Weights of a small image denoising autoencoder.
Model: encoder arch poolformer, encoder norm layernorm, encoder num experts 8, encoder patch size [2, 2], encoder depths [6, 6], encoder widths [96, 192], decoder norm groupnorm.
Training: cautious_adamw at rate 0.0023, batches of 48.
Data: trained on stained colorectal tissue patches (NCT-CRC-HE-100K), 90422 training examples, 2.9 epochs.
Rows from block 5 of the encoder of a small image denoising autoencoder, named by matrix and row number. Rows with one number within an expert belong to one neuron, the router's apart. Each number is 128 + 32 x the weight over its row's rms, rounded and kept within 0 to 255. All counts start at 0. Numbers have three digits each.
After each expert's rows are labels from the 100 images, of 14976, where the router gives the expert most weight on average: "colour at peak" is the nearest of a few named colours to the mean colour under the peak; "responds to" is what is common among them. Only what is clearly more common there than usual is listed. The data: stained colorectal tissue patches (NCT-CRC-HE-100K). In brackets: how many of the 100, against the usual share in percent.
# router: router (encoder.blocks.5.mlp.router.weight, 8x96), inputs 0-95
# gate: expert gate (encoder.blocks.5.mlp.gate, 8x96x96), inputs 0-95
# up: expert up (encoder.blocks.5.mlp.up, 8x96x96), inputs 0-95
# down: expert down (encoder.blocks.5.mlp.down, 8x96x96, transposed), outputs 0-95

# expert 5
router.5:155139174086120134138081127093139096127125089155153149170122157088120124112069133131162105116125077076172116115168130164168000138057147154124125101145131141116167159159146117157115155140138106159103153055112113073203139125135126160157103143156144180136121141167156106163133123078172110128
gate.3:104132130194120130156140151131132106115142162118100185186176125075096098089104119080143140079152103104146124102139096151192138090093186131132127082137137117160156111141201100155128074062108122091095093101117154148127126122167123173135169149130103153092094190080086174115168149149130050122
up.3:160116146101140117139169089188149152188136085184122170162157110120122153140151068127120074106086148054097130125096121115101165125156131112123142108153115116121046151139080149124149165210133168127140109088114112167226120148142095147148052136144136138110106075161157171138102111121136130100
down.3:114140124136131141135136125099086159148130107147133092137188089141156119140104140146134175127084118168109106148134160111124066104133107135105113145091099135142077082117100114079122083082099113149121120099117138128233108149142124072146180138075071117085174183165168124135180196227128143131
gate.4:119114177142165173158150140122167072165079095142127070126123132098102130182138185119077133132113119161148128088105174125219138149136129099151100124071111162058091117172135133094144148138152147160129123145140199053112165111085145099155136093074089096140089099111160145137156141072110147123
up.4:153158081128142145165142175133151126130097133124121086203094154103161101158123114108060110092137109055146172123137141134203112152125133107119145137134148121122098116097108139154121209116137153136136126115098121182221093102140165127099090056171122139129092089160162129225154155152123123114
down.4:112158121050123100136105044123134120161102107153110170150166156165155123140132184086120121104191131107128092095153129145145152110079076144142161114066054141124094110099110157099083145067126090131149145051107122114189131104152115129151079097098099156109131093097072113185140118090138134137
gate.5:153063134124084111113094090114125152108123146132137128126115103137137090118131174153241122144131094084158126108201145142126106125085131116130162127126129109093163120164066129191121110123169135113130101087135133124177058195129150105145073161095116086126095116211207131106111135103144166127
up.5:150111100121117117148108116149139118117115114125191080101125141116164113078115120160225128120088108082166130143148070116098151124145184145120091098095126174115084091180117127148110105033114138135131144104106186126153103190141146119154129124197154095144130242119150129110135123119150152084
down.5:140171135105152178083135140157142114170106110173098103119165128161106185113086124099090137144179134160139096092117118122113055100183160117085127127089082112154143120134075135155116096059113131140165115085129120075168104125123221140117205072133095145147121187107111152107105135154177095151
gate.6:121144104160122087087117129190160143102091157113062128128120072175171140119141056150151101139138175093114174172079175141154113167138134111136114159120122070164133097123142167075111137162103137077161092163117086200131079148104146124102060181126153132160140062162125132129138114144103126181
up.6:126130117126114152147106119156087159074147162091111088132158111130135162143147183131102120156043182148116145153091079109129135118087115122147070146169152103103139155135144105203162117146117140037140119154134114103014164170114122197105153100126091133065140122077128133137136120141161109138
down.6:205062139101151127169137139119169138146158117122160142114091143170121130177103160119030123071109135102178142087116103131042086133092139197126130131115130095127122099164165113103078140093153048142125134118069129123145140140114150175145128100167136104085085123090108167165144158138119152152
gate.7:081079098154113100113155162169047157070130132083084140110129083170132170090155113161107109142171218124123120182128149087161114090149118105114144171141115080181110118101149170122119139131107123073182105174176111166111092125125107110084119121125125103183137074094170114123144173168124131155
up.7:097120144149149077153139090184128167131151128134103129120161133130145193021072129122188145091163180181169149103141099114163106082160166098164070083116130083124114106143143137156149107102139109091095091149125136112168101072152177138103154143076117111124078131072109111164148156168101120105
down.7:113118133132184112062092138140075117143197165155054145095181113147146127110137133104194131120118174163090119128190122091176073135168103115106134153118126102136121102124115147133151156193087117124132105154107076108121096148155135160111151099123116131161176150098048214157129099161102171109
gate.8:117084133139118109146122098165101134101083087105131088110127151106100101124138132066181111104090114153140144129081115162158114132186109153133116095139148136141075149071146178142091104120146115201113135068128166090195075164130104094170138184123156108132136167249161144127103147121157167125
up.8:123159140131120124069130132106113138154120115131148082153109094131132067107145088124187131099119120109137139107086104145086128128103164105077109102128119130104155162132129091083109180104129138130137114075154140186213082060146124142170131163130155167178154203229170167175076144128153132153
down.8:080144085154146093100103179133141123107098155061065178108161124137126135159123112170121099159179129088128146166124144105100125147136123115116129179130132068121126155143092119037122170199085141104134127175162111132132187109090061158124094079139167111119145118038140090129120160148125121167
colour at peak: grey (46 vs 19.2)
responds to: tissue: lymphocytes (52 vs 11.2)

# expert 4
router.4:128120116174091117136157121122123168136129196131106068091129106153107113094193105141151136099156192139095122133117158083148178144181094140123163145123125108172099056101109161123128058113131182128164127132120135126188105161123129040083160095117121083139148158122110144042126139199105136126
gate.3:116139120163131137126145103166116129134183130144119080105112157125161119122112100151134151153099175153133080137177124173126128105141132141109118162106108133161101100142073136063144158195121174049166164152139134138095121131141156222128045123124125109114109045095186154214139116174105122116
up.3:122109116081117131148114119110142152136157113141117085147108089117141086130152159141149137152122133111163119097095184133206000206111101129125157147122130112131116174138157090167105114141125069154151125091121142146251103123145141161124158159105139119132140115138176123183169114145076130140
down.3:113134108145119109119119096139139132074106130097099110128145113112130193169113190137173129128120122179142129083146159133052095114068150088123170151116123076136149125153121165207109123138078125130173132078129123108213106105135128137160121127153067170145108150245131103144139189127142103120
gate.4:135146156076155151122106148173188079150123058155152179096101154111106135145113167082109115152126123112164141105118068139108137081107129100154088105138111126114133142117164105117106116237159099101099092140123094079153132141130144204137076133183116144140180111118096126218151158087160128135
up.4:082149097155108138074120171109130151139136160149102114083100144172164094076114121170193137070110115149117138098109160080090127155120130118112164117086056124178114105072134103089118110094085153086109132132139115183115063171112098098121180135126133060160084153147119143107145142202082176132
down.4:171099102091137184182145113150104128155111151156129120109083129128135052122121188154126132148136133155150082099062173119105085098098116147149139123116091166139082119183140121135161111134126123136093127041138160095069110143049121129129195183125116122141096112131136169202179074140120119099
gate.5:101113068138130119141117097094088166165120140136125069119157147154103119145138052169199136097109097160128152159116142080171121156154123125089163146114078097143151091067104118113106135094112148187145133064113138177119097117091132106116175131050089113118165173176052135077157103095126130130
up.5:164110130138117132105146150134240125130118125102079160118136129106159141162096184140094155031119140140146110109074104097127104150129123136098126107100135130155113086116152097121107172136141142162087127160107119061176136115070148125082141122108084136208131141055069096117190140107156094156
down.5:173115137165213093111072114160140151109129147124109096099151122161158106120161137161100111155127139112138176164147064187220162107114164118130078129114160089115088116126074054141101132144136124074096124141166135112166139092213106082151132131146173143104145124122145103088087147114127166165
gate.6:117151111119148139118090166100087161135103080124137042115130079123091112121188089135143111174113157135164108120053144116170149136138162168113113169109127174125088116134119142088119120191134159063121119037129150115201076126155129135143175109149132100060130145112179102184119106119135095153
up.6:100144202047109107172140174150136027133123088130143142161080127104131160122107177136085140158145119103128122156221093145117063144092145101111057152172114147086178156110162139115122149159117144109077129176136123137118108135144127127149133152190103154125127092080148107110110145108135150085
down.6:067123111150142133128120081136101134125069175120110139136166109149117132119121104131123094164159142090132170175188124142122178090121167116111067100120188111148085150156124035137082137176093198062150104171156137150128107107189053112157133104175162112149157158137161122145132123123150138176
gate.7:134135110147071085169123104072172192130129151089138093113173156102156136134170137166174106066105095107125137123143155088088147188134112098156148123066138111118092100106121160142077093132136128182095175117183202159163113188147131073118159107096110114091141166188151140127150150131103077140
up.7:111117117102137124105124133081092162126139112117098080125152070112119189138149082122147120190107175094128128105097139156247097099099128124137137172181114147109078073138130116151106106139090131170144091096122130119201105128129163155146175058140121118099140103065111107203127150079143132146
down.7:134170111166169148164122105181097090172123132116115108154163145125180135124168148133097199102121121140143130194206101116194127143145158116141122144131119103134152075114150138189154151069169134083138155231102117166052127122150120121116106075119139116111149060110147104099086115111123112145
gate.8:071146100124129135146149208093098160158121140100115071112134107148113118098112105147142115122111157178137144124131168155127127145167126148136202104061112096167129093139161150147126122066083128127118075106112123190098085109113129075098141157043121132121129175080080157058130127156114048151
up.8:132176138137183120090124057129105137121117117129122174145116096111143122094065152184155122126130086100143124131124090145126146083089144112104105103182115151071181210127144119077102214101113153159117125133159119127069155092145115164190129199147147114143135110156126084173073142070113155132
down.8:108142143169135126127130090130139143106077112145105149170177096089116144175123255095079135133117125154108135151099153129066044132103117145138167093121115068116146138113139167140114120138149098164086107081090152059115161119118150129116173089159095152096154151182092076145123159102133118139
colour at peak: black (100 vs 1.2)
responds to: tissue: lymphocytes (98 vs 11.2)

# expert 0
router.0:095105124141143135071132123146136141142137130124110102098128081135135149125145105136094155196170156132157105122133105150082138103078137133114117158151112125129127143139117104158143245208117147040151147141111093109136133093137126208135044085169114108133133064109163138204121119144134160176
gate.3:107146077164128143133168100156138177140141150116096144100136148154107093152189136094109165112134103147089092153175165100137148113224070144145167163096124106185117098089089135155136085125145134183135137174115145163081131132106106103031140105113118136107157132108099125067115161192125121192
up.3:102088094099138130152146160174162147125120116129130117079106105145109126186192155122081134127177113097108129107123120124130114137101128155141093162096131149041101142081113071156122222150159088125122184181089116149121158162108130162160061074141131123109149145104143128218118077150159129170
down.3:084114120119117120113147118139137115105077160120138103134139104131103141125096095134119075128103167134127151201066105144142096145107137165147081125112194173114109077147150105120110172130118082084158180141110130145151091089160108204154114137028189140104164081121126105208066162144146137149
gate.4:123130140137126123111138155144135120138124178149103124088099115130107147157158072101099112144171167111060121140091102121104207179187177155103106168088128125123130110139135105128132120102125085129135175101129104194114023044068120150096157160156113162175133142126105139097184131189121165138
up.4:084129138085095131167109157096101135130124100144147177159153118078118109145120168110164099123110143160161083083150179125129042164138112139129182095157113102117147168132157135176112106138124170157093085135142186036151217200127132135119123180096141085147107132115172096139099106100141093131
down.4:085176133112149122106101125165106108129117159133104097148241118124157207130105113126175179128126201157135091090168166123129112136166139106106143168168022114150097111131117127190170137078095151099135131154117086125136111149138123078170093110126085146140135138133157119127126166085106083124
gate.5:097151115199081145120112134131131224131085190103082107111147086120140169120141112140155117136171191176109138168155123123154085106127105101132132118177133095192156110124110151087127129163096154068175091139152064095143103090117079098114117160098136111129146111100111065116113172181123123183
up.5:144094117179101144149125163160149204128133163130114101085102111156182112133132045171201117141142141109090121134158151163141149143200118138071135124108128100170133068092095106143105084115135174125131068089114159101171074095135121121120171120137129091165098147143115123155107179192072153099
down.5:154136102162161162091128134145078123169116162160103150104149179160151086164133100137118157145153145155114071126214115143208129123158111130075115146116052191112148125142078122128210152152121127103164075164147135095133147138168191136128103116179133111146111125140180106052133097143121128105
gate.6:158078097131122144123128160129057127161112123141087082112104098188147107127160060102144105111107167134108136109129107175120183087116140125102111130122144123114095041157106129154127081084126141086131134077128110139135031080145163180148120151136109093104123143194070145158141115178080182151
up.6:082196146128135138138124104092142121119148082087133148158176143086151119112145168108098120098146093110149124133125117043150043146137135110125160103115122113115170176094166132105144175198090118127141135171147163063109215180117125096181107110142156123123122082079184129145108127093171087130
down.6:083109079134105089117114145185108136127114126134070145150156151153098144103132082146151126173148183176144098131183108123203137100142160130128113173180093127146117073153171135107120110117113128103116060198129064177127135129101105092117109128063116108154131102046126091102105147110098093061
gate.7:127131128121126100140136124128155161109104206100114126185146168137116171062190115160158107080110128162106089155133138169134131119151124059124130121131147101177121080132200173132130031090101137145123140119106093167138111143158119124101174200058130150157132208118104117092142109157103111129
up.7:142110113172066164134140124127123170127139149109119157110087142129124144094168103135176113092117145183091141130138155108168152136175099113135161078127143113139097082123139149153063039085144130211130131103127128131181112109121102051119198148099124141216169183130068117102133147160125139135
down.7:190122175088134154167164142066171100186162138144155130180063156116117090102115126138129172072090088116127093100081109098125123099156126155077095081096101150139146111114150124151179091052166104154078124084071153149103133143138179136136132158085104111090083103129117161138101081118128132093
gate.8:137091081128122151137096189157112162163128153135146114071131193191140081115125111160174095106126129179100135163128107138142083106114165130153165123137154134175189059152131120103115129067156152194148114127141180147069122070113120143127176120074096111126115231102119134143165124137129113109
up.8:139122117084141123118149100047168175140096127147142057171163201129034110160136128118161146139104071147105125132099122143135200167117100110145161125110138168073090116139162155142130083118144110136092079098109198106163141119114151094133201106146170177123144128163130131085141141151143112090
down.8:156172117113109192131086126113118149181115167174085140085142116139129120143076186124106148149159098120144074043168138152055103113104132175084148167171066154100126152147093135146144110165103163164149153143066082099077116103098168124134162124157056148121122150137115153139173138111121167119
colour at peak: brown (69 vs 11.7)
responds to: tissue: lymphocytes (100 vs 11.2)

# expert 6
router.6:122152141105157124171113089092141104121073118126180185154168171091116155139138164091151129088081094171142140140110110176106188137123152113144099109071129158103084197144178115143119096108155077154096141092138172103181187141156136071148186111074148162109141168073074091146122153119123123113
gate.3:082158078140119120128144195101130137109071193149159107160129105095130128146131145136139098070126112154103198120187152103116121153121114150165120181095152120181115103133117185094120065181126132117159184118106174103183079168109122061066164081106139091132113099129146134079153159156118141146
up.3:098142096168105137108170147158078152142180145169108114123156116129152109156168086133156107126103114132117166125165148110100199126170116152097143143101108103160102115114098133086126078093131110146132107137112167142181054155140123038111148103222119137171084102173133097091197127190122160097
down.3:134152121182144068104138153150096203105073116148053119160177110140155137116175078164166101138186168090126178139152145159104123083113164099096123102196205118148113118107074121101097123096116160121165072142163119162115112097173086093100105157112133134172130145131114087146142121130086138149
gate.4:123096127115154139133182149142092129141088113131138162144174151121138121108150002123129147168153141134110131121127115150150211118171124109142100061117128133115077171096185162160110100065106127085134155138160104196130071095132154080160138150069129163138138153119071119070100153147144118114
up.4:104136130123138105145171181128134149175146109109163103129109142118085149145167045097070100105123134126078114107057082127110214143165112160162124155125144107118038147115167134178155102049164143114147133156106152170086137130117124156130115103112137135119101169047089129120145111161168094148
down.4:149101134126127112117125096118180138147182121146157085114080133096113108145106181131097131119166130136153075120132097124105163160097135175111124120108133075082126167166078095195115139137183093146137120150130117077106194110154135170132166105161095148087076209129146212100135100082174161185
gate.5:118110137113158104113113101139138144121101173122138154119142148145136142111109154183137089174116130139171140150064121135184082123083136089114132131116121151129191121151129098123104206239134143125153106213174101094068216107161162156090093157078121118146129170087108133147100158134124143113
up.5:107135150119170122099186095135148125083106080083133110136118147092144160115170034096161149116128120086141178113126082131131251141150128141115096167107133169112082129101169115100122110136121059173127137173122129181136134141094125126158138132097123181126158103116125132081033113126121158135
down.5:112178110130088111170122168150084128094081139123126180145218052144117151125113132144150111132052149157089135149109169112101092093086108166100172175142099160117164172177140132159128085088133113139151146126119093095127098173129156136150126137166169144189174108155133087195115185105108131102
gate.6:132157093079098061205140146075114117103076108096192168117143165124113098170160143172143113122097149166107117146086134104109178185124137124121141201065185133130115175130173153099128123144167105178130161144157114142145149169096130056091152128112123178116117178104143098081138146158122143112
up.6:077129101148110076140189101102146173110063135140170126097119151092113142194173169123123136125086099131110142143101152101102151104170119141109140146065140109169086189126096136057129090152150150145142177135125153038203162145120139089153144090114158156114150187077169127112125145164148115130
down.6:181101152186045125124161109165119151156127195081093141072129109133124090128173125113090098162187152153080113090074137118088157140127117132094168134150151087127146125157075116104070105126088104093137103103110115108147136170162125096116104139142168110165125217136089145094166130180120162167
gate.7:140094114138148162115122114157111154124197191138090133131169115138094137076125051136115102121115115149141113111141091115106056118129157135179139124126103121143030087132157121190124147105098140100173108121147157163239119129124159136085123098143089125125114142043065088136147138149122140109
up.7:140109105129120176144142179102104137129112148117140073108071096144120118179132095134136158122151137125113101138172129126152144163169114141112159226080119097126133096125106139124096084022107157137149150137118125173125083161111142014102171099084162089137118081157132118071148165114125098144
down.7:103144129139133132095098163143111120119063158145156145132160092150181142082159118155121135127064096132125095070177122128142124131141137101109123143184070092129111113128120088152157134080077143093148118231106135221131179096159135118103128065126107082154104108079109147077146163134073136093
gate.8:091103090128119093129100099121108181125046167107134143115171126150146142166185141126125136092147111147092115113196170109131116123162113122180096126050114107160116088091144135149100118088144119108136169082169167106150160113119114046075182115021127145139156155122125107121122149177100091118
up.8:144131124093138114116133211139154115137137097103092116158106126147180177084081094127137125193134173133188076095167096122127114181119154109085078145143121083114086162133080108141160171129165127113104114140174088165139097129120096201135112120192128156102155090134174138177153100063116178103
down.8:133122121124106104154124166168144114147179111148165175123114123104092146104185171161171142117113187146074091102159096129137066074140140140166085171086075157142116114118109104134129138101117091171095117140099184155071182120084103150133135090178085064129126035109130160177118127139171136119
colour at peak: grey (39 vs 19.2)
responds to: tissue: smooth muscle (55 vs 13.3)

# expert 7
router.7:161124168104148143134077128103127101135137083129145149164111128088143110155058188122124131138121091077148135127131095146144146135091140148092105124114109155098176168168110125101174124046154116154101132190126124199020182122114121167150132218130128152117106114166162149080139114080155112123
gate.3:129132128106161113119167095118172127147127142165120123061084152132104143125170059102094128140111117146127131103035096128085169141179157168104106156124147119134070132096097084159085126134118113148108121099101100117156136115110148183144123112163092172114126189127169169214055125152107202092
up.3:133206158101124128117133113135130130173194126144122186164123146110075198142172087123036121131136118193127131113108116143120146123146128124167102112130109093165157154099198112104095184170130098114138114116119137146109090084124181128123116098120094167112100085101054098179097078161148079127
down.3:135107102119105165133118107096170101129149148094139246137157139099116098130107167095059111118156126111110100133101146103134129150113116141188145113104112123110125150094168117072097171250121125121111113147117159142106135153098114140110112082151083095077118060181078121132133119114180149084
gate.4:131159140184146185139131093186118141111147128100162116126129184129127161143171131101148156143142128096150134135086056110083096119165111107163109120148134172154122104084152129085151125222136134162153122117102114097178119160125107168159114203189117208148154144228120144149130104156133150114
up.4:138155105096099099119113053108086076114140094117131092153183212115119134079142172134160095109092099179178124143126149110097052127141111122174145138125165123117117158140161148217117156125080129127118107117124144095106166144138107058127100088173079160076067139097119119118090095143139100149
down.4:105089136117111081154133072173112148134135097071126110121118124085119162168076164141208091138144048180124114109183139126096114132069138115137122150131130141100120123174144119201107141093117125159133141135110112186224130136116098118127079149153124073123109097097161145148163069074081124131
gate.5:127153150150134095098171039138102094133104079140147198095155145111128123083149085138105098180131091163093154101157113156207162108180071103194113137149123130054114123125163145107127156065136150142113148110116103170080127089133150168110128171061145108167117092132123146160099129153125097153
up.5:150101076110117187077146113060145135125112111141108096104081093140177110160183161152116112173130126139137082152152153136085108156068140151102108139111095124102098148106091114079109234167164086153144124101104096095126142075124083170107136119130124114120121124173176131196059150131098165146
down.5:143122137126136108125060095087118096120163102154131162148115117142109094173116097096088075126113072138120090099046134156106098172104101157141080117100168197083144096169118075057095143218135116102152142088162147172103098118162129108160087160116137140152121102156114160131146106123196150111
gate.6:140176120108157095112169131128103166124105126113118108102127156097110118155119183164127110129148128107086144140075127129056224152143133114079089195127121139126100104121113092155116115062092105168129148113141133112141116077111098188151153089211130148140092120128139118140078114143125249125
up.6:097124085127136103134117163144146107133139114151118114105074071153102145093142168144087126136142136037150129149099111123049164129130140105075068207158068178151069127130053134081087117153127094148135131170087147099181106112134107124125161086174144149139149098151098133116149171110117181101
down.6:106123124161157095156169127118170178122171105153083092160094143131171117153121158123156082120164129147145159150119072159119092177146156193140139115089164115172103113119163080198089125072165133075122172147119138163124178136135125154098095182153163144102078180075124129113147080145131136209
gate.7:107106101113170079132098087095170159099098118158121103080054155115129073161130211122157133128103121050155106115098099115126150138144164122061061127137152120116116122106063138103114157170126103166154141143153117090161130164137108139157129169141099123134198121183204099137129135114129189102
up.7:129173077103091107112150092127178124100142110128121155093132121106194148151147148070144142131124092131151125135101113106110111137130125204119176166113107183057074115145093160140106110185148128164133171091128144000178087187122108114155104114124152123126126115177165107133117105093115147152
down.7:104122163138102075124157137117077167098117124145086083148132168108095129099145117089199162105125165094103174115068116094138116156167159116103198127144078160160139122092136121153083113085105060207070142107150145139148094128128106078087120096128117120160118151173157167210115096127101150132
gate.8:100149155157151139111095105119118160128080110114165116085178131145127110163132191130139126143136094146126143171171103141119125098150133128125109136098148113095141155156107165247143100102135143133120143152130153133100201216099127118100170124085146111123129220037179117069099156139128143127
up.8:164144120156093117123148128149156143126149121164141125161095089090135126105137090123114117178145118115126113096076133100148090083093130114115154127167130119182092127093111101023070134188123117101135108100108062089197089148118176145122129149093107149183145110234134117205127109153108140138
down.8:147148085124111106157118167081046130153139113194141092103133101168115129136107092178205136134062131136167138136169105148074118118123148078064132165167103157129128159156149132113152105049122130138118138108097132154176099093177118155131114140137113102151130166116179119184105123102105186051
colour at peak: grey (46 vs 19.2)
responds to: tissue: debris (64 vs 11.2)

# expert 3
router.3:149138153107171151116098162162076115148152127129137166140092129128174135108080066117113155141097106084180116092096099152193103111055175132094097106139099153128185161158120105084139226154133113132107114122115077112097101092136143201156093164134120157141115076189136138194125121107126109115
gate.3:093089083091163105149098135152122135112095145102095116067130087155134132148106081158130112140172162101128141209160093130123150106167085133123118154169177120127129155119037128136103157179147159159122117108137147085149118106115043089145110112161175149123179129108143113145101205145131183201
up.3:119155130091131125092112107197077112110116125094124135055131064102131199137116041170161120149112129121120147155160166125147112108158166149061127138115029152129150166158134107188140132167113146114143128151169096063120090166132100122085095109094140159126149102086148112168101122099119178125
down.3:105123144159123081140177062119172157081137127092145114180111173188089142118126097110124118106149157130187084147173148144160133103141107125133147197137155088116115098071183142073183127081130199114145139187129105134141118127086118077151134097132096101144176081154167050155119132141136154139
gate.4:127111168135110135114169118096109116101104110117165155117152065138116134176088127110129138084174094158172151108149163109180142107148105121148161071116157118131101098131115166088194031164131066221185125151128136112172102163099104059112134147088129156184110136090107122100121162106152124139
up.4:148101149150146092143155077160173130104078103131152130151104127111177114122094195123151093091121196094172133118119124075152245064110129133100132080107109108110143091116175123074100130158141148086115152109127154171181101173182171122089131113119161128113166139093138137121127106116107070092
down.4:176103124151069141157160166095155092102152115146193114097137176165159149139116111109132162108060149099148111153160128075154162168159157162110147135169123137119157109124159125146133111135149090121099187070134168156084074143180195087118100172132128087135085066148145159069137114178174101111
gate.5:123138077159089112094136113098115129129129142104084126111067125119121103184139099093129172172107155140146109132163135176120139167153146140104110194136121106137150152135085135078191125038141180121113186185156170241094110138096122147135159115162179104136136114168175080105151133133146140138
up.5:137128146119133125094097139134131111112070127114110119127163129075104132129156207119062159125095108124086145122207136080134137171135127131151107136079153188095148133159157171121088131042151162167129123212104171166145156135117094100137127075192118124076137093104160175082083145137149147138
down.5:192120140153094159114114184090177172124089149151147115084090126130131110193124090132111133148144099141109186175085183139049087111114081105118121091125199141138115165120165110151152117093129134114128186138174113195121145131174164136076135131195103112147119101091143181085158163128129117153
gate.6:157135192150101161097125105171084135170115153185133147151133155152130133119172143122113121147142165131117133097104118167073170077078138130196066175155147157132022133129130128152124129137120101130091142142112141155159177092119136200134152047134101121104107126053094101136070097111127139107
up.6:126140126101088123129049162146145116145172094093138132179163153127100133101096127121116141031133100212130141116161138086212114182116085153117160121066114150084136131097152147153160056109100100073115118126133145093173151136145117114138097158136129105099138095133110098079125111122130045138
down.6:130176119117151080062182132091138120115061138123145103168139114090126184131182141171160127182130132091111122141150110114197126149115178073106043131132113116126094135123170134183142124088101131088094156117150167115115154123141081177194142116047108115151076145110116115148083120130158098098
gate.7:173126160124111106117140074101104118060151130129117133122135084142103093146095056134162122151111100198112133097142163099209179155112115127138106101128130151088200081136143152044106109143147160128168125118114071163097070162139109048168116142099150140142154109149115142107171085106178136128
up.7:160157150138139134156109076162092132145140113115117083222198136109092118089140138114136107141140098160167149124144124116154104120145113173182122105155125121111165109141166119158149095084081143092122147145140107145108147195160091082177085180071131159112109136153031147134114087130094046151
down.7:141138170098086156112145135101159127153142092125163192068159166137138179137170127115123098162072135093081141155190148152186139131138132112173180121109191124098109110181117131089176114101155130098143121103132131162161109178134131081126167097184125146123155080061071065181128155130155116112
gate.8:044146140124080151117124166109154155141104115170148109091201148162089158111057150160105159109149157115145087094158180109081146133204146115108164109126152140136142098136176162120149047106130131069080130155156180101140101114091150106116132128124153150068154108125176104064144166111142140130
up.8:117117156134111191144144142156177113112109127143116202108151106102183132189148125147142153174141137057147128147182083098241102130145118114113124145134159129106171110101117147085118115154146139190154056135119115111156165107163138066155127144090117153143096114147167075101107095158162098180
down.8:125158146163078155140183126157103138157147121095078167071127117172146107091091180111095122119108142124106131121184186059190136182125118121082127155106141091133091164111127154101084120040142157146139115125151100073160132166105116127117111099213115095168124133178136163124110160147159145181
colour at peak: pink (68 vs 37.3)
responds to: tissue: debris (82 vs 11.2)